{
  "dataset": "regions of photos with short descriptions (Visual Genome)",
  "crop_scale_min": 0.7,
  "encoder_stem": "deep",
  "decoder_qk_norm": false,
  "decoder_inner_norm": false,
  "decoder_tie_embeddings": false,
  "muon_scale": "match_rms_adamw",
  "orthogonalizer": "polar_express",
  "batch_size": 64,
  "adamw_weight_decay_other_params": 0.01
}
Rows from block 6 of the image encoder, named by matrix and row number. Each number is 500 + 50 x the weight over the matrix's rms, rounded and kept within 0 to 999. All counts start at 0. Numbers have three digits each.
# convs0: reduce pointwise conv (encoder.blocks.6.convs.0.weight, 96x384x1x1), inputs 0-76
convs0.11:541530509530455470462508419550509509608511543390517512515437575462513528524565487477527471527534534447382531466529495466530517498460510529465524528487457600537510471469386504588519435435535529501558556494478459476561547550468542515
convs0.12:488546491462476467545413516502380521552523453462504371430493462453370440431437609536470532554526501512519616554485485611533583503458534476448482489540459453507443569497443398502459480386496452505464591524452512448480509580517534506
convs0.13:529481481541477479437501490471456480439475517507639393559558533552473444535521532547586518519632425463482458405496503538593534493428530483563507431454465433446530489516503444469483503538469609424472517500589584667562458452434528509
convs0.14:441457518440531467584517500494513497480534526508438451552457491460537515381457534520508571557415632503513459480535393492462503418470493432533426481486540470497478437576423424476521575423457522463528542436469502444528468534513465472
convs0.15:498522431478599456510453646500454512468557547478492415338637511473496484516566440563523517523433493497476543461570461475562381472382420509475464618503647470560466444513621459566527480499547532498508485545558541486455491434399429472
convs0.16:477469557527473544436513509564441503547521450496509579428609464589549494471375486473402456428618478521499566662456437526512471594488503514477562545519426557485388466462466494566456463478543534523543529494520549488458481572348432581
convs0.17:472509548490530541571527460481564474492485504507368539467524482442590421437404465543506471585481472488428524445438450450608415487523561553453504515428539501499441449483483490603475520510391575475460541550469505519430526510496519592
convs0.18:606502522472580458507567491491524504567528440490425520436419550495594508451469493564549551503449465531399384530513558441496583516491507555495544482523488535549453408441481406554473510529518382493560470523454531516472547480490499520
convs0.19:521448505524547500493412536517581523484531607507492402458530480449450499518520444454509514420551469516506701484506511577468498506420431563501522579481493513516482541516410468492497485469466558458535515483545446565571415591466472525
convs0.20:472524394552506506595559551553465532491456477422501539499521477518488499507471551494459477585403409460437486507529471577554490404536421524401394516521648422582492434472486558495525493603495570593525493520455401415476569448485433546
convs0.21:497490592492491482478502460490504481480523423454543518485612552487502556589442510529471475520458369459458483653422537467535518549378492530504513496416498578512506431492529452526521368489478561471480510441516546473470416463435452524
convs0.22:483415426527479501483486522450548442531533426493484470521675474471497545421466447430469468530438540515530497468512526608572667414514514557544496490506539502491496482434405442455506518435580459489461520511653510487481465509419383579
convs0.23:413503592454499491514487443548538533505481456596519471579491483521549512510535435478427546508408491465522535429506478461502473550486474503472474558572544535531522520525494492518505508454530482558532525532560512450496548483523541569
convs0.24:516496484446476538486496519493487644535495352498455551532537582436516588481559432455549446581375518532434540436525576417546465509488498441523529464497514525525525542478503493594498519412475532487545531563550433455508449472555469584
convs0.25:479503513483573501467526462589527523561524440545567539496535548567521503442463481488474546503556479456552573479479497509565613485522495473551544529562481514425508482518542546572527524586512506494477461576548501499491548462437474506
convs0.26:508500504501528485459445468495487526568498529485537511394482527547519521541444515511469454492526445469478459489539462498499603403477525468500456567475480555407527545570498444535484689360534509541538512473529563536433401494406474454
convs0.27:434568573553509549467536549506483362549427509466489503470635454453470495550433480573433394441495557532471372524502502533469485462477520496541488476438549494456538430462460386417490584498527473556433547446477478472500450454495490423
convs0.28:506431449527469596546477552484447502485500520503567487561512440571536614573434611495516471504520506519482549509495574457472451497477493487471510464486566478445549449521548442542454556563455501520498493493503541565522478483518667433
convs0.29:499516446464498531497524458535485433553480515403429573485606509549568594573539522472498441553502552539612497450491511558476578425464492466463536575523509528413507465550475536461505450465455461539451527530565481480452488542416509487
convs0.30:485488468452502443515546540557532486486493412445435486381516499513556481494459464472481484595497513581518520530456519483516469499500478524460514542468495448451468441546505437494483570428525500549453526448552509504413414463439459475
convs0.31:506560471457532372539503489451492447556554528548452493453474533469529492535490548469484524463507487526483529541402486511475471407527458573505569545511445485478497561492435417541531578578525513471461457554564508566455460478571517421
convs0.32:499523465476436420504451466471554547496549431505567542513473525483522595448520548515500588568600511547479501443547472409464515440543479532450440533535536456492483515467495445530468508477485511546522527526483446499506493544452484584
convs0.33:516458477545491476513472445421464504510474475482491517480499490464493439545475580521474569484429485579458510582506509512470465525521511525500474474525487699460426596540478474468526472511470473453436486485527481516458537500425458496
convs0.34:522466431480522474487528516532521529602450437530415482520474531440444482508491515563494583519409576503496539417492559434494489425524556530585482512461514493543425461526518417466443445457450429540539466518429431545516480528476505451
convs0.35:445544539569510499484518463519444484484464579493348512584402531549491468592484538478367515543524476495510515506525601526585526501423533502600632551461498494480543423587403442489543417451502423457507448547512497540541563414497441448
convs0.36:410500480429544546565552437521430534463494539496508549533562510544534485537465511555478540545389572594419590521577456488525481513500471560481423517453504538588464602525565598545583482479507490536509487551447500455458468466508446459
convs0.37:467434489554418556532453545509429555559553483536495476438570448441515475524464502517439445519465508451514427485519496535529533511442548536532485506581511444503466480618473353453547521471490549556463451485509533554459401498511486477
convs0.38:497546480477494465510431526508568503395559483510521425496554478418610498499469503527491444419503554551431509534484502466565400457427457474585514472482536518522524551426503480425475501445526533493519454447512519470473436533440474431
convs0.39:441501448489540502599480466498452448462527503435456530563444523569541578447426544488401522551500407575454489435547453432531510450536543506449550444493514434507535464532410483425474568467470486439462588510487497501453372484538497488
convs0.40:464432470457458537460494535449568477537406422498549477559614506553494501455466470522500454449531509561486471538514623491566472480507437532483430491452478540481493482471508506486546548474552464457458515458477488494468529494504486543
convs0.41:470507487518467484456483509487473557521486518482507433541455540373411527545499560488416561530520449480471446492494452439518440421425541500422460512410468639496469541512549554492468564449565454512426497425463506483523532543632437543
convs0.42:526451500461598409506515429515442434477491479513515473413447562451531462487472533538446473499414492478466452459449437438416518503483501525533509435592532474426499489462485405467554411570573395499487522467534515556462490430497505446
convs0.43:451510552464503483539526670506465501643541523560558483516453506581561447595442511568525550527495430514531595492563561487541483559488553465534515548463584483522483488514443476574491497585525510510563493577549484549498527517483461468
convs0.44:479484507386616562551564496566451497460512393450569558480410460442446583507553481501459448433497472463486581569487513506497429630506474498517540493438564528524559460536475555492522552628416499580410529515530511482531558492546485496
convs0.45:445450446599482575574457505474421440535490527509585526569526448490449583490562449532480591461495554547583543524515479519549448477540537430453441485489514523458539552569584569457465458512463501532520592563440539623564504364569525509
convs0.46:519571494549544537501511466512463459487571545442515543540435497487384460457446590519471501490450515572465502527491497391574493518502494481545476488539402494527453460436497497518476452450531438517454459551463515470543480501452495557
convs0.47:442499484459406442447454505517457433561473516545440560513545521418504434441424617420505536518374500437503484492531529486446564463488473468513406516518538531458499467467540527585523435444502577491471463486416474556426533576523398592
convs0.48:552428468488540553560537533492502444513538529421343518369516478427472559504471448441440476471599503429569561556537438610447500458390534560527511485471519501463551488559494511547515661491505482527513554467446521492538464431539406526
convs0.49:560425443505501484514466568497481485531559403516481615559467487508576503453441564516527516564407506424509461564476542440479487498460462512500624451501533537569466496474495492500450506436523484515494529426462516433521495501480452460
convs0.50:519495403541529647512526512455498510512494458415504482434471484470544535575457488436527457516579507485449508499473483454485417376386464485510472473573481507629452433531468439517508577365430413468419495492458533542507395458488440412
convs0.51:482497414445504576507460431547522480606521527422511474440438535531557417432550541519553514583506557492479455471524455434504384448462533476461488522532482507503483520512500481546498407525472414490484515490428488430479488491405493469
convs0.52:505565488506492500510513560483558464529495507560515488553459518547497512463443481483425574448522512444481552537503410466509481476459498474505460547507516570460493484510488625516574485569540492540589508531514421449557621424527485479
convs0.53:448462539457588531581481488502455497534528527524514528509492470547507489540455461535458536532513514521478524529505506544458524593442521474432547465533554534504570482590469513552477458600472478485501544562461507534529554494509443502
convs0.54:484551516460511491538507622499477492550449442419479461431430508513531525419494451537480530577440468580420571460411451447493467400499502462466573490501496474535456537420539453497533401469455515460472579483495475448413418374459473509
convs0.55:507516593578549543573545471527530581453485535468541462516391489530508505434456437519432562536498459508510545564522516489547532491512499476523555499541527472623589532471555447496513537456520404610483489488549512455489473431456512561
convs0.56:480461544553466445445457456464432478437469496534504516522457504449434493489466478451509485412560486478591455561457511554508565509452428516501456463493440523459496476564435462497516525486546473481512470388368463440453491488439565449
convs0.57:478595553532591499560560551505539456501483550544355580480474479590594533565501501541470488511487518517488547540496567511539506497494546506574560517520540460554580443560499503467505504519515507514455502471580485533494550423503527512
convs0.58:548536489612522518517509516503519524444516489444493488515582395482569482439505423486507592589546492427489448477417457528518484525470463525496509491477535449405496496605504470481519471472472470476482524529592526501517494499454434544
convs0.59:470494508584502527500536468527515494486473484478471431457421452455432544514552571495427452584461437557448457439494449531532545571570545572478489498529525472525521492510461493482457555495545589541498571562420536487420478473492532567
convs0.60:440474432588462600451468487537462477531424480494474544437522435548610531518458603494508485458641482490443482520494429508525509532533463558526513560524436445448515478502482475481497540490441464426510540480499528493542523501534539476
convs0.61:566582466523453530493485512400427481486504439462467469563511486455490415468418523492436503534458521458427475482529518527504514447494502452480471517523462639600502475498519518482472545498442485474413403515491553460515479499572453441
convs0.62:380532505474511561505476471440503499592479412478492387413509494459475455500483567558359565475613550525483464444375475477532492531433438512505466493474512554516515543383460322535437547463441460512521543405402526599496529523561432490
convs0.63:565545537447485557492491459470531505465522464531521400560549450409418502443418415501486494388447512485506524457523523529435507504546590483495397493503418475474490500523540516488444512552520454492527581565368465542469511500568600474
convs0.64:474489515410511580526484508526480587510548512506509498557553517512533493553511585482455540497458524532522482475484491484562617469513445478547542571532482544460523571513452510546537480513551481488497469491496489555528507523426517501
convs0.65:441539477526550417482504547515469521464497404507377520589503466533546567565437469461536581553519488500481478508480514545520495501461536428454531497538527588478482519511516577480544481485531537528509592567525496533464596488523558610
convs0.66:464459473410512478505465460462568483433523504537460499598534464501467514487496539379440588467565579489533534448556523487428450536407523555476470459524485402550451475478540562519539587326494484453513498452504465539529548469396463544
convs0.67:490505485477465469436522520546479487509436548520434592505420509525481620510474508499478481501420416490554527556505484545596446478448471564477583506521467608519512452575494535541562469498515474466442532511523431621566421501553562658
convs0.68:461510489479512396511471471562405499468498473650525508521498536603589553493412526538440541501458519505520468490407527555478443511518600443543523487500507621531495519555499551551481412536516565523567495482623577528632456514460555509
convs0.69:476477514463476514561568501469521517576464449468456522553463469489485438569526464523486477467593488453623591472501509506475449470523479525521543521423494488449528493530378573476501549483550461509487558497565410504603493501395438460
convs0.70:504495477496508581462544629486471492537560509575455473377535516535555466549485445469562501566617498521490489501532377507499518503418557548479426450413527504497408494492409478483524555454501409494449516454497459572589450611586577455
convs0.71:456480464519533564463496534492512484566501514475458566489366466462448558559425452474528438464526467597464576437498545511489529541433500512478522477504560578426488544456497462495501610527454478397437417502515498507422460515395485465
convs0.72:489588418569540462529508515554455574566453493501471483526435463428522526443504406535522511574415457483431484466474479442431396518461517546502466533494479468387420560501599522453459511487549496576621515502575515538527421552563517562
convs0.73:495495613554486491461454498527445496479489474415483502463504491511440447472451462503513580473482472404391508568414521520507510570452469444450465509453468539528541417479497433593479456607465605506500558447469481483534484511423407426
convs0.74:517497517423518504506449532472501479539549495549505563412487553515439510490502523406426461535480575540400661487516459451463415459457438488498664587441508482475536550442427413493528539454496425508485645439525502450548531472478492470
convs0.75:547570430513537530455505508500500561528535501548474554470458536462511501513537530471467557486487492558499557523557516422476483559569500500513477520540524454425419520548553489515460497494553446506524428512503554577565537457434530525
convs0.76:492450467518520462486513443485434551506521600512514519639433521509467548497515610535616566495443473546520342433497520569536507469500522476491419487461400555525470437596533383467527458401447457547442424474521543403454556459500546543
convs0.77:487373453371496493528517519495440392582522456422574554415583553466466463445564580528527583439497513429479544457470454444516451478501526486479551429424574503552436493490451420477517578415541526445483517457425544527571494477503447557
convs0.78:522486480493478496487472412468498492477536491482433513542469492497528446469482505609546553514490549572472469542547435452479438455465528441479484483483446532488494521492483473430508434451438558481544543559522489485493454541398507525
convs0.79:513584404510433500536563506469494548519498503582464521416446444472568512573460528498581548516570530512446450435545559613439480385495485569497513568572437450500467593516450481472535509427452569460524420453479549558515524463434548514
convs0.80:479565563514553482486498550536500506574476520536514491539466469457431521579506449548513591493552421553720575483485535524596502519460550479507556457478485576458533514504593487579510520567524576535524405514520558501498509492451534486
convs0.81:442455450494520605540441434537519528490511560488490555442463490510563568538485452433460484488547529475465528535503495502452438590426454515532465507386464514452475423510505413506569554503504483475448523517514527513554501529411425485
convs0.82:574468521449465481467485525470475427531508420530401447462427501520474518482456543516486503481519522565471557542466420475542466482494504517566523593483688461536449466589461419602521475514492402464418586487539523403469449499483474459
convs0.83:457463422541418455396511495439460495460476621518551527448539503519548536519521477475559509502480539566489493501452524601498604452449473536469592477524497496468505538454378415520489486443552527428459444484462445501465497524505459572
convs0.84:512499442537437519542492473625472605457401591594515529484493574656585488529505431471442493533450526489600463466488548479482611570385580504384552531527524477463531461484461552479554502586421412512491504591567491521601532433516521485
convs0.85:472510593509499535593505464497381474593476546534482565480499522567497657568508521406493538507539536530528558473482584490475596424583472529477540540461463516412565488515492455576457578388480535525531526499508501414507409504484519575
convs0.86:478504501509505556504496458488579525564482505435566427460586417389535447448507504510522486558466457509414518434499517510505411542484486495516600505500456498487512499563586547526451442465352485567496522400499481532434497614535571446
convs0.87:463488515486540580537537358490568529487433529533425477468483494466505490521552432482397559535458471468564485505498558555494411526443571484499621533499521455367456533440487496413577505476506415508497537507561471540443493449489539616
convs0.88:518494537393468427497483451472472522449514469506500470612582439472488408476371552631463540490328512565465401568516424400479533418463535466508456483520488541475529551549510520501479471439504453486477449473525505462499474449462475547
convs0.89:433477515480431333534519370467495432612456527552590445459578490480498488547533418503455456475580465506499420557511427505374476613477513514400438459440395531506401582570526442510462565474474516517502534467581449551497457512416514524