Weights of a small image captioner.
Training: muon at rate 0.0022, batches of 64.
Rows from block 8 of the image encoder, named by matrix and row number. Each number is 200 + 30 x the weight over its row's rms, rounded and kept within 0 to 999. All counts start at 0. After the name is the row's rms in percent of the matrix's.
# convs0: reduce pointwise conv (encoder.blocks.8.convs.0.weight, 144x576x1x1), inputs 432-575
convs0.23,107,132,173,187,215,201,184,151,200,215,230,204,185,235,131,209,249,167,211,208,180,135,150,199,226,203,177,141,179,212,183,214,187,222,236,170,196,189,202,184,185,224,191,229,225,229,253,198,219,212,197,244,186,238,210,178,232,179,204,163,231,214,209,236,186,241,247,209,197,149,253,218,208,175,206,198,215,245,191,238,178,202,191,201,196,215,185,210,215,193,211,174,179,176,194,148,238,245,126,159,220,204,201,225,213,230,217,275,205,206,210,222,202,214,218,216,193,179,199,214,181,214,242,165,181,169,169,175,159,137,173,212,192,185,198,217,223,201,208,199,190,144,205,216,213
convs0.24,097,132,242,226,198,198,164,216,215,238,191,220,203,193,219,208,196,204,183,175,207,206,154,198,197,201,161,230,186,171,201,173,189,210,178,195,222,202,182,200,220,204,200,182,157,188,137,200,156,213,161,189,177,215,208,192,213,182,248,177,186,145,153,208,231,214,167,191,182,211,237,212,182,191,233,230,187,208,196,187,199,214,195,129,140,221,170,160,235,203,200,178,233,200,191,175,206,165,250,205,215,213,175,215,214,259,159,241,220,195,241,191,224,199,211,210,226,156,150,193,268,198,210,177,223,209,171,229,184,239,162,188,137,215,219,214,168,195,195,206,181,189,209,219,188
convs0.25,096,179,167,209,234,244,222,236,162,213,163,186,208,295,215,206,203,236,182,216,246,263,190,244,255,154,288,205,188,190,241,231,156,183,228,236,200,193,200,160,198,174,209,183,238,242,193,211,178,273,220,144,262,183,220,214,242,196,207,218,227,183,191,188,246,227,209,227,222,174,218,227,250,193,227,234,205,236,194,194,220,227,191,199,229,185,195,192,225,210,173,177,190,194,198,222,199,213,216,200,236,172,192,234,198,198,193,186,211,226,209,210,216,185,159,188,179,216,211,139,236,205,198,229,240,170,236,205,214,214,164,187,218,168,194,221,193,209,186,207,174,178,229,163,207
convs0.26,095,214,187,220,213,246,219,216,204,203,232,177,202,171,261,186,239,180,193,263,222,195,229,179,168,195,240,201,235,234,181,170,225,223,231,176,193,184,220,171,187,179,198,217,215,198,178,155,210,198,179,210,193,167,186,225,236,160,212,221,182,161,265,205,196,232,257,210,178,162,266,236,195,250,215,180,247,125,197,200,187,246,188,219,257,183,203,176,253,173,223,198,215,201,168,197,203,258,175,198,244,184,170,197,198,221,198,197,228,243,229,237,188,188,174,177,223,215,197,218,224,223,206,247,203,229,231,199,173,205,243,221,174,234,219,213,204,175,205,232,181,189,210,176,168
convs0.27,101,213,208,127,174,209,188,185,203,175,187,198,210,207,196,216,218,192,159,152,168,169,219,205,162,214,238,171,206,208,179,239,189,213,190,164,232,196,166,159,159,224,194,206,239,202,213,205,228,169,256,154,156,201,161,171,203,210,234,192,165,182,207,198,199,181,160,202,187,226,152,202,219,227,175,185,196,198,215,233,206,260,233,162,196,167,201,172,183,218,210,202,221,191,142,168,124,186,216,196,157,172,190,219,176,242,183,229,223,177,176,211,203,161,205,167,239,198,173,209,201,192,188,243,231,181,163,159,211,253,133,166,162,179,135,183,198,183,193,148,208,235,233,184,204
convs0.28,100,225,247,183,171,237,187,212,223,194,150,193,193,251,188,203,162,179,188,211,145,209,119,221,198,198,167,160,235,270,214,159,185,221,247,195,213,156,160,162,198,235,192,153,204,217,184,215,185,200,172,205,200,186,194,189,232,141,205,197,179,166,264,242,100,177,215,180,160,195,138,212,156,196,201,194,182,199,187,213,192,128,193,107,196,172,186,208,162,183,190,165,216,173,185,173,199,195,235,189,309,207,156,174,182,191,133,168,151,236,190,220,205,195,168,220,135,200,207,206,186,207,207,164,266,223,204,170,195,189,235,244,251,154,189,197,185,160,209,217,183,197,210,228,212
convs0.29,104,211,159,164,217,211,179,191,184,233,214,183,169,195,200,211,264,262,194,172,195,165,151,200,198,187,191,197,198,204,198,173,236,172,225,224,210,193,146,183,184,169,199,190,223,177,207,197,206,193,235,166,227,191,219,218,195,196,128,176,270,236,207,199,155,194,243,195,189,217,146,222,256,148,199,204,171,200,218,192,219,219,209,145,203,229,199,197,173,204,180,153,190,125,205,201,168,216,185,208,168,212,283,207,170,225,122,202,230,188,165,191,212,129,197,162,217,185,161,219,256,214,233,189,205,215,254,225,183,170,140,201,173,216,229,227,145,256,187,224,183,198,183,180,172
convs0.30,097,242,230,180,192,205,192,222,184,193,236,221,193,192,266,200,183,166,204,210,257,197,219,214,193,186,192,201,135,258,186,192,221,165,244,238,189,220,197,179,191,219,208,215,206,146,207,178,197,158,221,184,196,230,241,205,227,259,244,180,214,207,234,169,206,204,261,174,216,209,198,188,190,196,246,200,218,204,224,189,143,239,227,183,175,226,332,200,176,167,210,197,159,176,207,207,193,160,221,174,270,183,169,229,180,229,183,255,194,230,180,320,173,247,143,211,194,169,263,185,192,193,196,206,189,179,178,226,188,181,198,167,235,242,192,201,225,174,236,188,219,176,199,226,160
convs0.31,097,191,189,206,169,180,204,212,235,232,185,207,197,187,198,209,214,192,210,221,206,197,195,205,228,177,222,210,198,195,176,176,242,244,218,221,182,186,230,288,138,184,218,191,214,217,216,209,216,210,182,189,198,184,228,199,242,166,172,211,184,159,235,190,180,193,199,247,190,272,210,250,183,225,267,192,212,246,170,228,221,224,231,181,240,230,210,192,194,244,202,165,192,179,253,225,224,223,255,192,228,198,151,209,226,204,232,205,205,220,198,239,206,166,174,173,242,213,218,186,179,251,154,207,167,172,176,200,179,137,237,153,226,192,185,192,153,188,218,237,206,161,207,264,163
convs0.32,102,133,188,206,194,180,194,198,185,215,187,211,195,207,207,207,283,236,216,202,176,175,195,246,203,170,173,193,282,204,183,285,200,209,213,273,185,187,231,253,179,204,218,213,237,188,202,210,185,227,204,223,206,229,191,187,231,173,174,210,229,190,214,163,208,207,168,189,165,150,193,215,214,224,240,198,225,202,187,263,210,189,205,211,253,186,196,196,185,161,231,282,217,207,186,191,251,224,196,113,182,148,217,217,206,241,196,224,205,206,206,212,187,203,203,262,229,252,208,212,227,176,200,201,211,184,201,196,212,277,292,222,178,202,221,138,251,154,182,220,201,194,142,251,188
convs0.33,102,273,202,172,197,216,193,229,177,234,208,206,178,172,238,208,219,301,215,258,238,160,183,222,196,180,224,231,208,214,224,161,245,160,191,185,212,185,245,152,198,225,196,183,161,163,206,244,217,181,155,212,245,210,189,186,193,161,219,174,164,140,198,175,225,184,239,209,183,194,191,166,132,222,136,159,204,243,187,228,210,126,214,219,135,200,183,189,190,256,194,215,213,261,210,247,186,195,221,175,174,166,174,224,125,215,177,248,146,204,179,226,208,201,155,196,232,195,209,194,211,179,169,237,170,223,182,206,226,206,214,245,185,208,167,177,196,232,217,138,201,224,262,246,221
convs0.34,105,205,167,163,169,235,191,214,259,220,247,165,212,217,161,211,227,156,178,194,197,191,248,190,165,178,229,135,193,196,208,229,179,222,177,166,165,214,222,183,157,227,184,214,218,159,190,243,197,286,187,216,198,218,222,254,205,191,179,171,185,203,198,187,157,193,137,219,183,198,225,195,234,130,194,119,212,259,181,182,154,216,142,193,210,181,195,119,132,216,218,221,141,272,217,210,206,184,232,134,228,173,167,165,224,216,165,250,163,210,180,188,202,227,146,146,209,203,149,184,223,232,279,181,217,207,194,183,217,201,204,234,177,149,209,207,205,179,221,141,225,225,224,233,184
convs0.35,097,196,200,194,241,221,189,214,172,180,221,271,150,193,188,178,231,158,190,178,199,227,173,187,191,212,178,230,243,170,214,283,225,220,196,255,194,206,196,196,199,164,229,192,219,188,169,221,157,204,198,195,210,198,169,140,198,183,230,219,195,151,212,205,169,173,229,200,176,127,176,200,198,206,163,204,198,183,169,214,223,181,217,182,227,206,248,202,245,202,183,207,237,148,213,166,149,197,184,226,174,223,271,199,176,230,140,249,201,208,187,210,195,169,183,177,210,183,147,197,163,237,209,219,163,189,263,193,195,205,202,211,177,204,231,181,194,191,209,193,204,199,150,123,171
convs0.36,102,179,219,172,197,185,168,141,180,180,256,193,197,196,262,206,192,198,180,187,213,239,180,191,204,198,198,202,217,192,129,153,181,184,235,172,192,168,201,164,225,225,199,156,227,186,184,228,168,212,173,166,261,222,170,191,204,233,209,205,206,221,182,201,189,258,173,190,198,205,227,180,192,237,185,187,216,179,182,143,200,225,207,171,189,227,202,201,240,196,246,234,153,215,213,197,204,188,179,182,193,168,191,263,124,275,194,167,217,211,207,181,201,252,204,202,215,178,202,172,204,216,229,233,251,205,175,197,172,221,159,178,171,231,234,269,216,155,176,178,177,189,216,196,207
convs0.37,103,205,220,193,194,213,199,208,232,189,175,187,165,216,164,193,209,201,215,203,201,207,202,225,201,192,227,201,210,229,186,234,224,121,204,170,198,196,213,180,203,182,177,223,233,194,208,239,216,213,172,171,227,182,240,198,192,160,203,180,188,189,199,261,181,206,254,208,229,202,244,162,166,205,204,197,225,214,202,200,199,250,175,135,201,211,207,199,189,215,201,234,192,204,185,186,235,178,174,209,214,190,219,143,184,260,221,150,177,205,186,198,187,228,206,150,212,157,187,240,175,172,180,191,193,193,169,215,159,200,182,202,258,192,204,222,175,243,218,191,213,194,287,164,162
convs0.38,103,89,231,204,256,219,152,171,200,156,288,242,188,181,228,173,215,203,169,162,227,158,191,205,195,209,223,196,203,190,177,161,173,185,219,172,156,215,127,225,207,261,194,204,183,186,172,222,274,191,212,152,241,258,183,192,206,171,199,202,217,201,168,192,236,191,182,194,204,142,193,201,174,139,206,249,207,123,208,130,178,246,178,222,202,189,196,242,269,221,141,179,291,148,255,210,198,193,102,217,233,173,211,211,193,167,181,195,188,207,176,196,175,136,199,156,197,196,200,165,229,208,187,151,202,200,192,201,163,232,114,150,191,202,164,222,188,199,171,184,190,206,188,230,200
convs0.39,103,176,188,234,225,167,220,221,173,197,254,174,192,180,202,163,249,209,126,245,244,255,210,225,184,185,194,197,273,175,240,227,268,171,176,189,172,161,223,191,219,187,237,212,173,211,247,157,201,205,199,161,257,258,175,175,223,226,157,203,166,149,181,222,250,205,199,223,161,245,154,172,196,246,143,185,203,190,207,168,202,174,264,214,183,182,198,197,168,195,231,179,205,219,204,209,270,200,169,177,125,195,149,244,189,225,185,194,206,212,205,201,204,162,188,199,196,238,179,239,180,207,199,194,238,192,133,201,192,187,191,166,227,136,179,180,228,252,208,163,204,221,241,182,199
convs0.40,096,235,196,225,206,170,254,178,184,265,187,185,149,150,207,201,203,180,202,218,207,197,191,199,224,201,190,253,240,161,207,170,167,148,200,208,231,210,214,168,210,221,200,172,266,170,192,289,191,235,194,245,153,143,197,199,206,155,164,202,184,235,213,154,198,198,195,162,225,233,181,181,112,186,273,213,193,192,178,216,209,142,207,243,199,175,176,174,189,197,164,189,149,171,211,189,189,149,197,249,186,164,216,161,166,194,150,183,199,172,168,197,211,193,207,151,164,211,229,224,244,151,211,194,174,178,206,195,190,190,264,192,206,178,172,207,175,200,181,146,192,199,188,206,154
convs0.41,099,207,257,214,236,185,223,162,208,194,177,322,196,206,180,204,191,275,178,178,188,191,238,206,200,196,188,181,168,206,221,233,234,162,225,213,202,237,185,182,199,202,193,171,237,186,241,297,262,199,170,249,251,241,198,164,211,209,169,178,209,209,167,170,209,217,216,208,181,175,191,220,207,179,240,164,207,174,199,175,230,212,205,220,224,228,248,212,242,284,178,135,231,146,153,233,243,156,197,183,190,205,155,181,262,182,197,227,214,193,179,211,179,196,174,235,195,178,200,229,247,212,212,220,212,224,216,203,186,177,215,214,244,261,184,205,227,226,194,251,228,178,262,217,226
convs0.42,099,177,202,191,201,232,211,180,196,180,182,185,186,173,199,194,195,200,184,168,200,146,155,185,226,187,144,197,182,173,204,169,247,175,184,197,163,189,195,179,213,227,203,214,210,204,247,207,214,199,225,227,183,184,237,167,188,201,190,149,195,286,184,148,173,185,228,188,197,190,188,208,204,210,191,192,175,176,183,212,209,225,174,209,181,203,207,179,182,156,180,220,193,179,191,163,227,177,161,161,148,164,266,210,157,285,175,190,137,172,212,238,174,127,199,192,191,257,217,248,241,172,222,218,173,178,201,239,145,273,154,256,186,175,213,177,166,165,183,164,197,171,226,172,178
convs0.43,101,224,158,209,234,251,192,238,163,200,188,236,203,210,195,191,161,184,167,197,167,185,177,187,259,211,223,182,160,167,127,217,209,196,170,205,199,223,181,187,185,172,203,196,173,197,213,177,194,246,150,241,256,163,163,181,197,243,198,192,240,147,186,182,154,190,223,247,222,247,189,193,213,216,196,172,197,199,204,169,218,172,220,201,209,242,198,201,168,199,178,195,192,210,176,181,190,184,211,220,171,203,237,183,134,197,237,209,228,233,234,238,197,206,201,275,125,161,186,194,245,217,213,193,191,208,271,209,180,170,195,201,172,203,175,148,221,239,228,213,219,191,254,146,218
convs0.44,102,211,212,168,226,166,219,218,206,173,180,197,257,236,247,170,226,176,250,221,204,246,231,175,213,221,245,257,206,210,171,200,181,182,177,178,225,232,262,238,221,213,214,270,235,203,210,211,185,239,187,219,166,227,273,231,204,184,175,226,203,218,154,220,208,201,209,184,227,221,208,204,221,220,174,209,210,236,206,190,211,223,240,197,195,192,223,243,229,212,218,182,204,226,177,207,185,220,258,191,173,189,226,178,277,270,195,230,148,222,247,235,198,221,217,190,211,217,250,169,208,219,244,248,150,258,204,174,234,199,230,239,250,223,179,198,191,239,239,196,183,221,188,214,258
convs0.45,106,235,248,202,185,271,186,191,212,213,167,253,200,211,229,206,219,200,186,205,154,285,204,178,209,213,157,130,195,201,231,264,214,158,205,187,210,212,220,152,223,201,189,162,207,192,209,188,227,184,282,225,233,232,241,219,181,142,226,211,197,206,175,176,242,206,261,199,209,153,180,220,180,158,233,246,203,229,208,199,206,176,199,193,221,198,296,196,242,275,224,202,180,245,198,278,238,172,218,200,222,214,176,196,160,208,188,216,203,196,184,211,195,196,226,210,200,138,192,161,212,178,163,177,210,185,167,199,215,181,183,200,264,231,184,179,157,221,205,260,187,188,184,215,200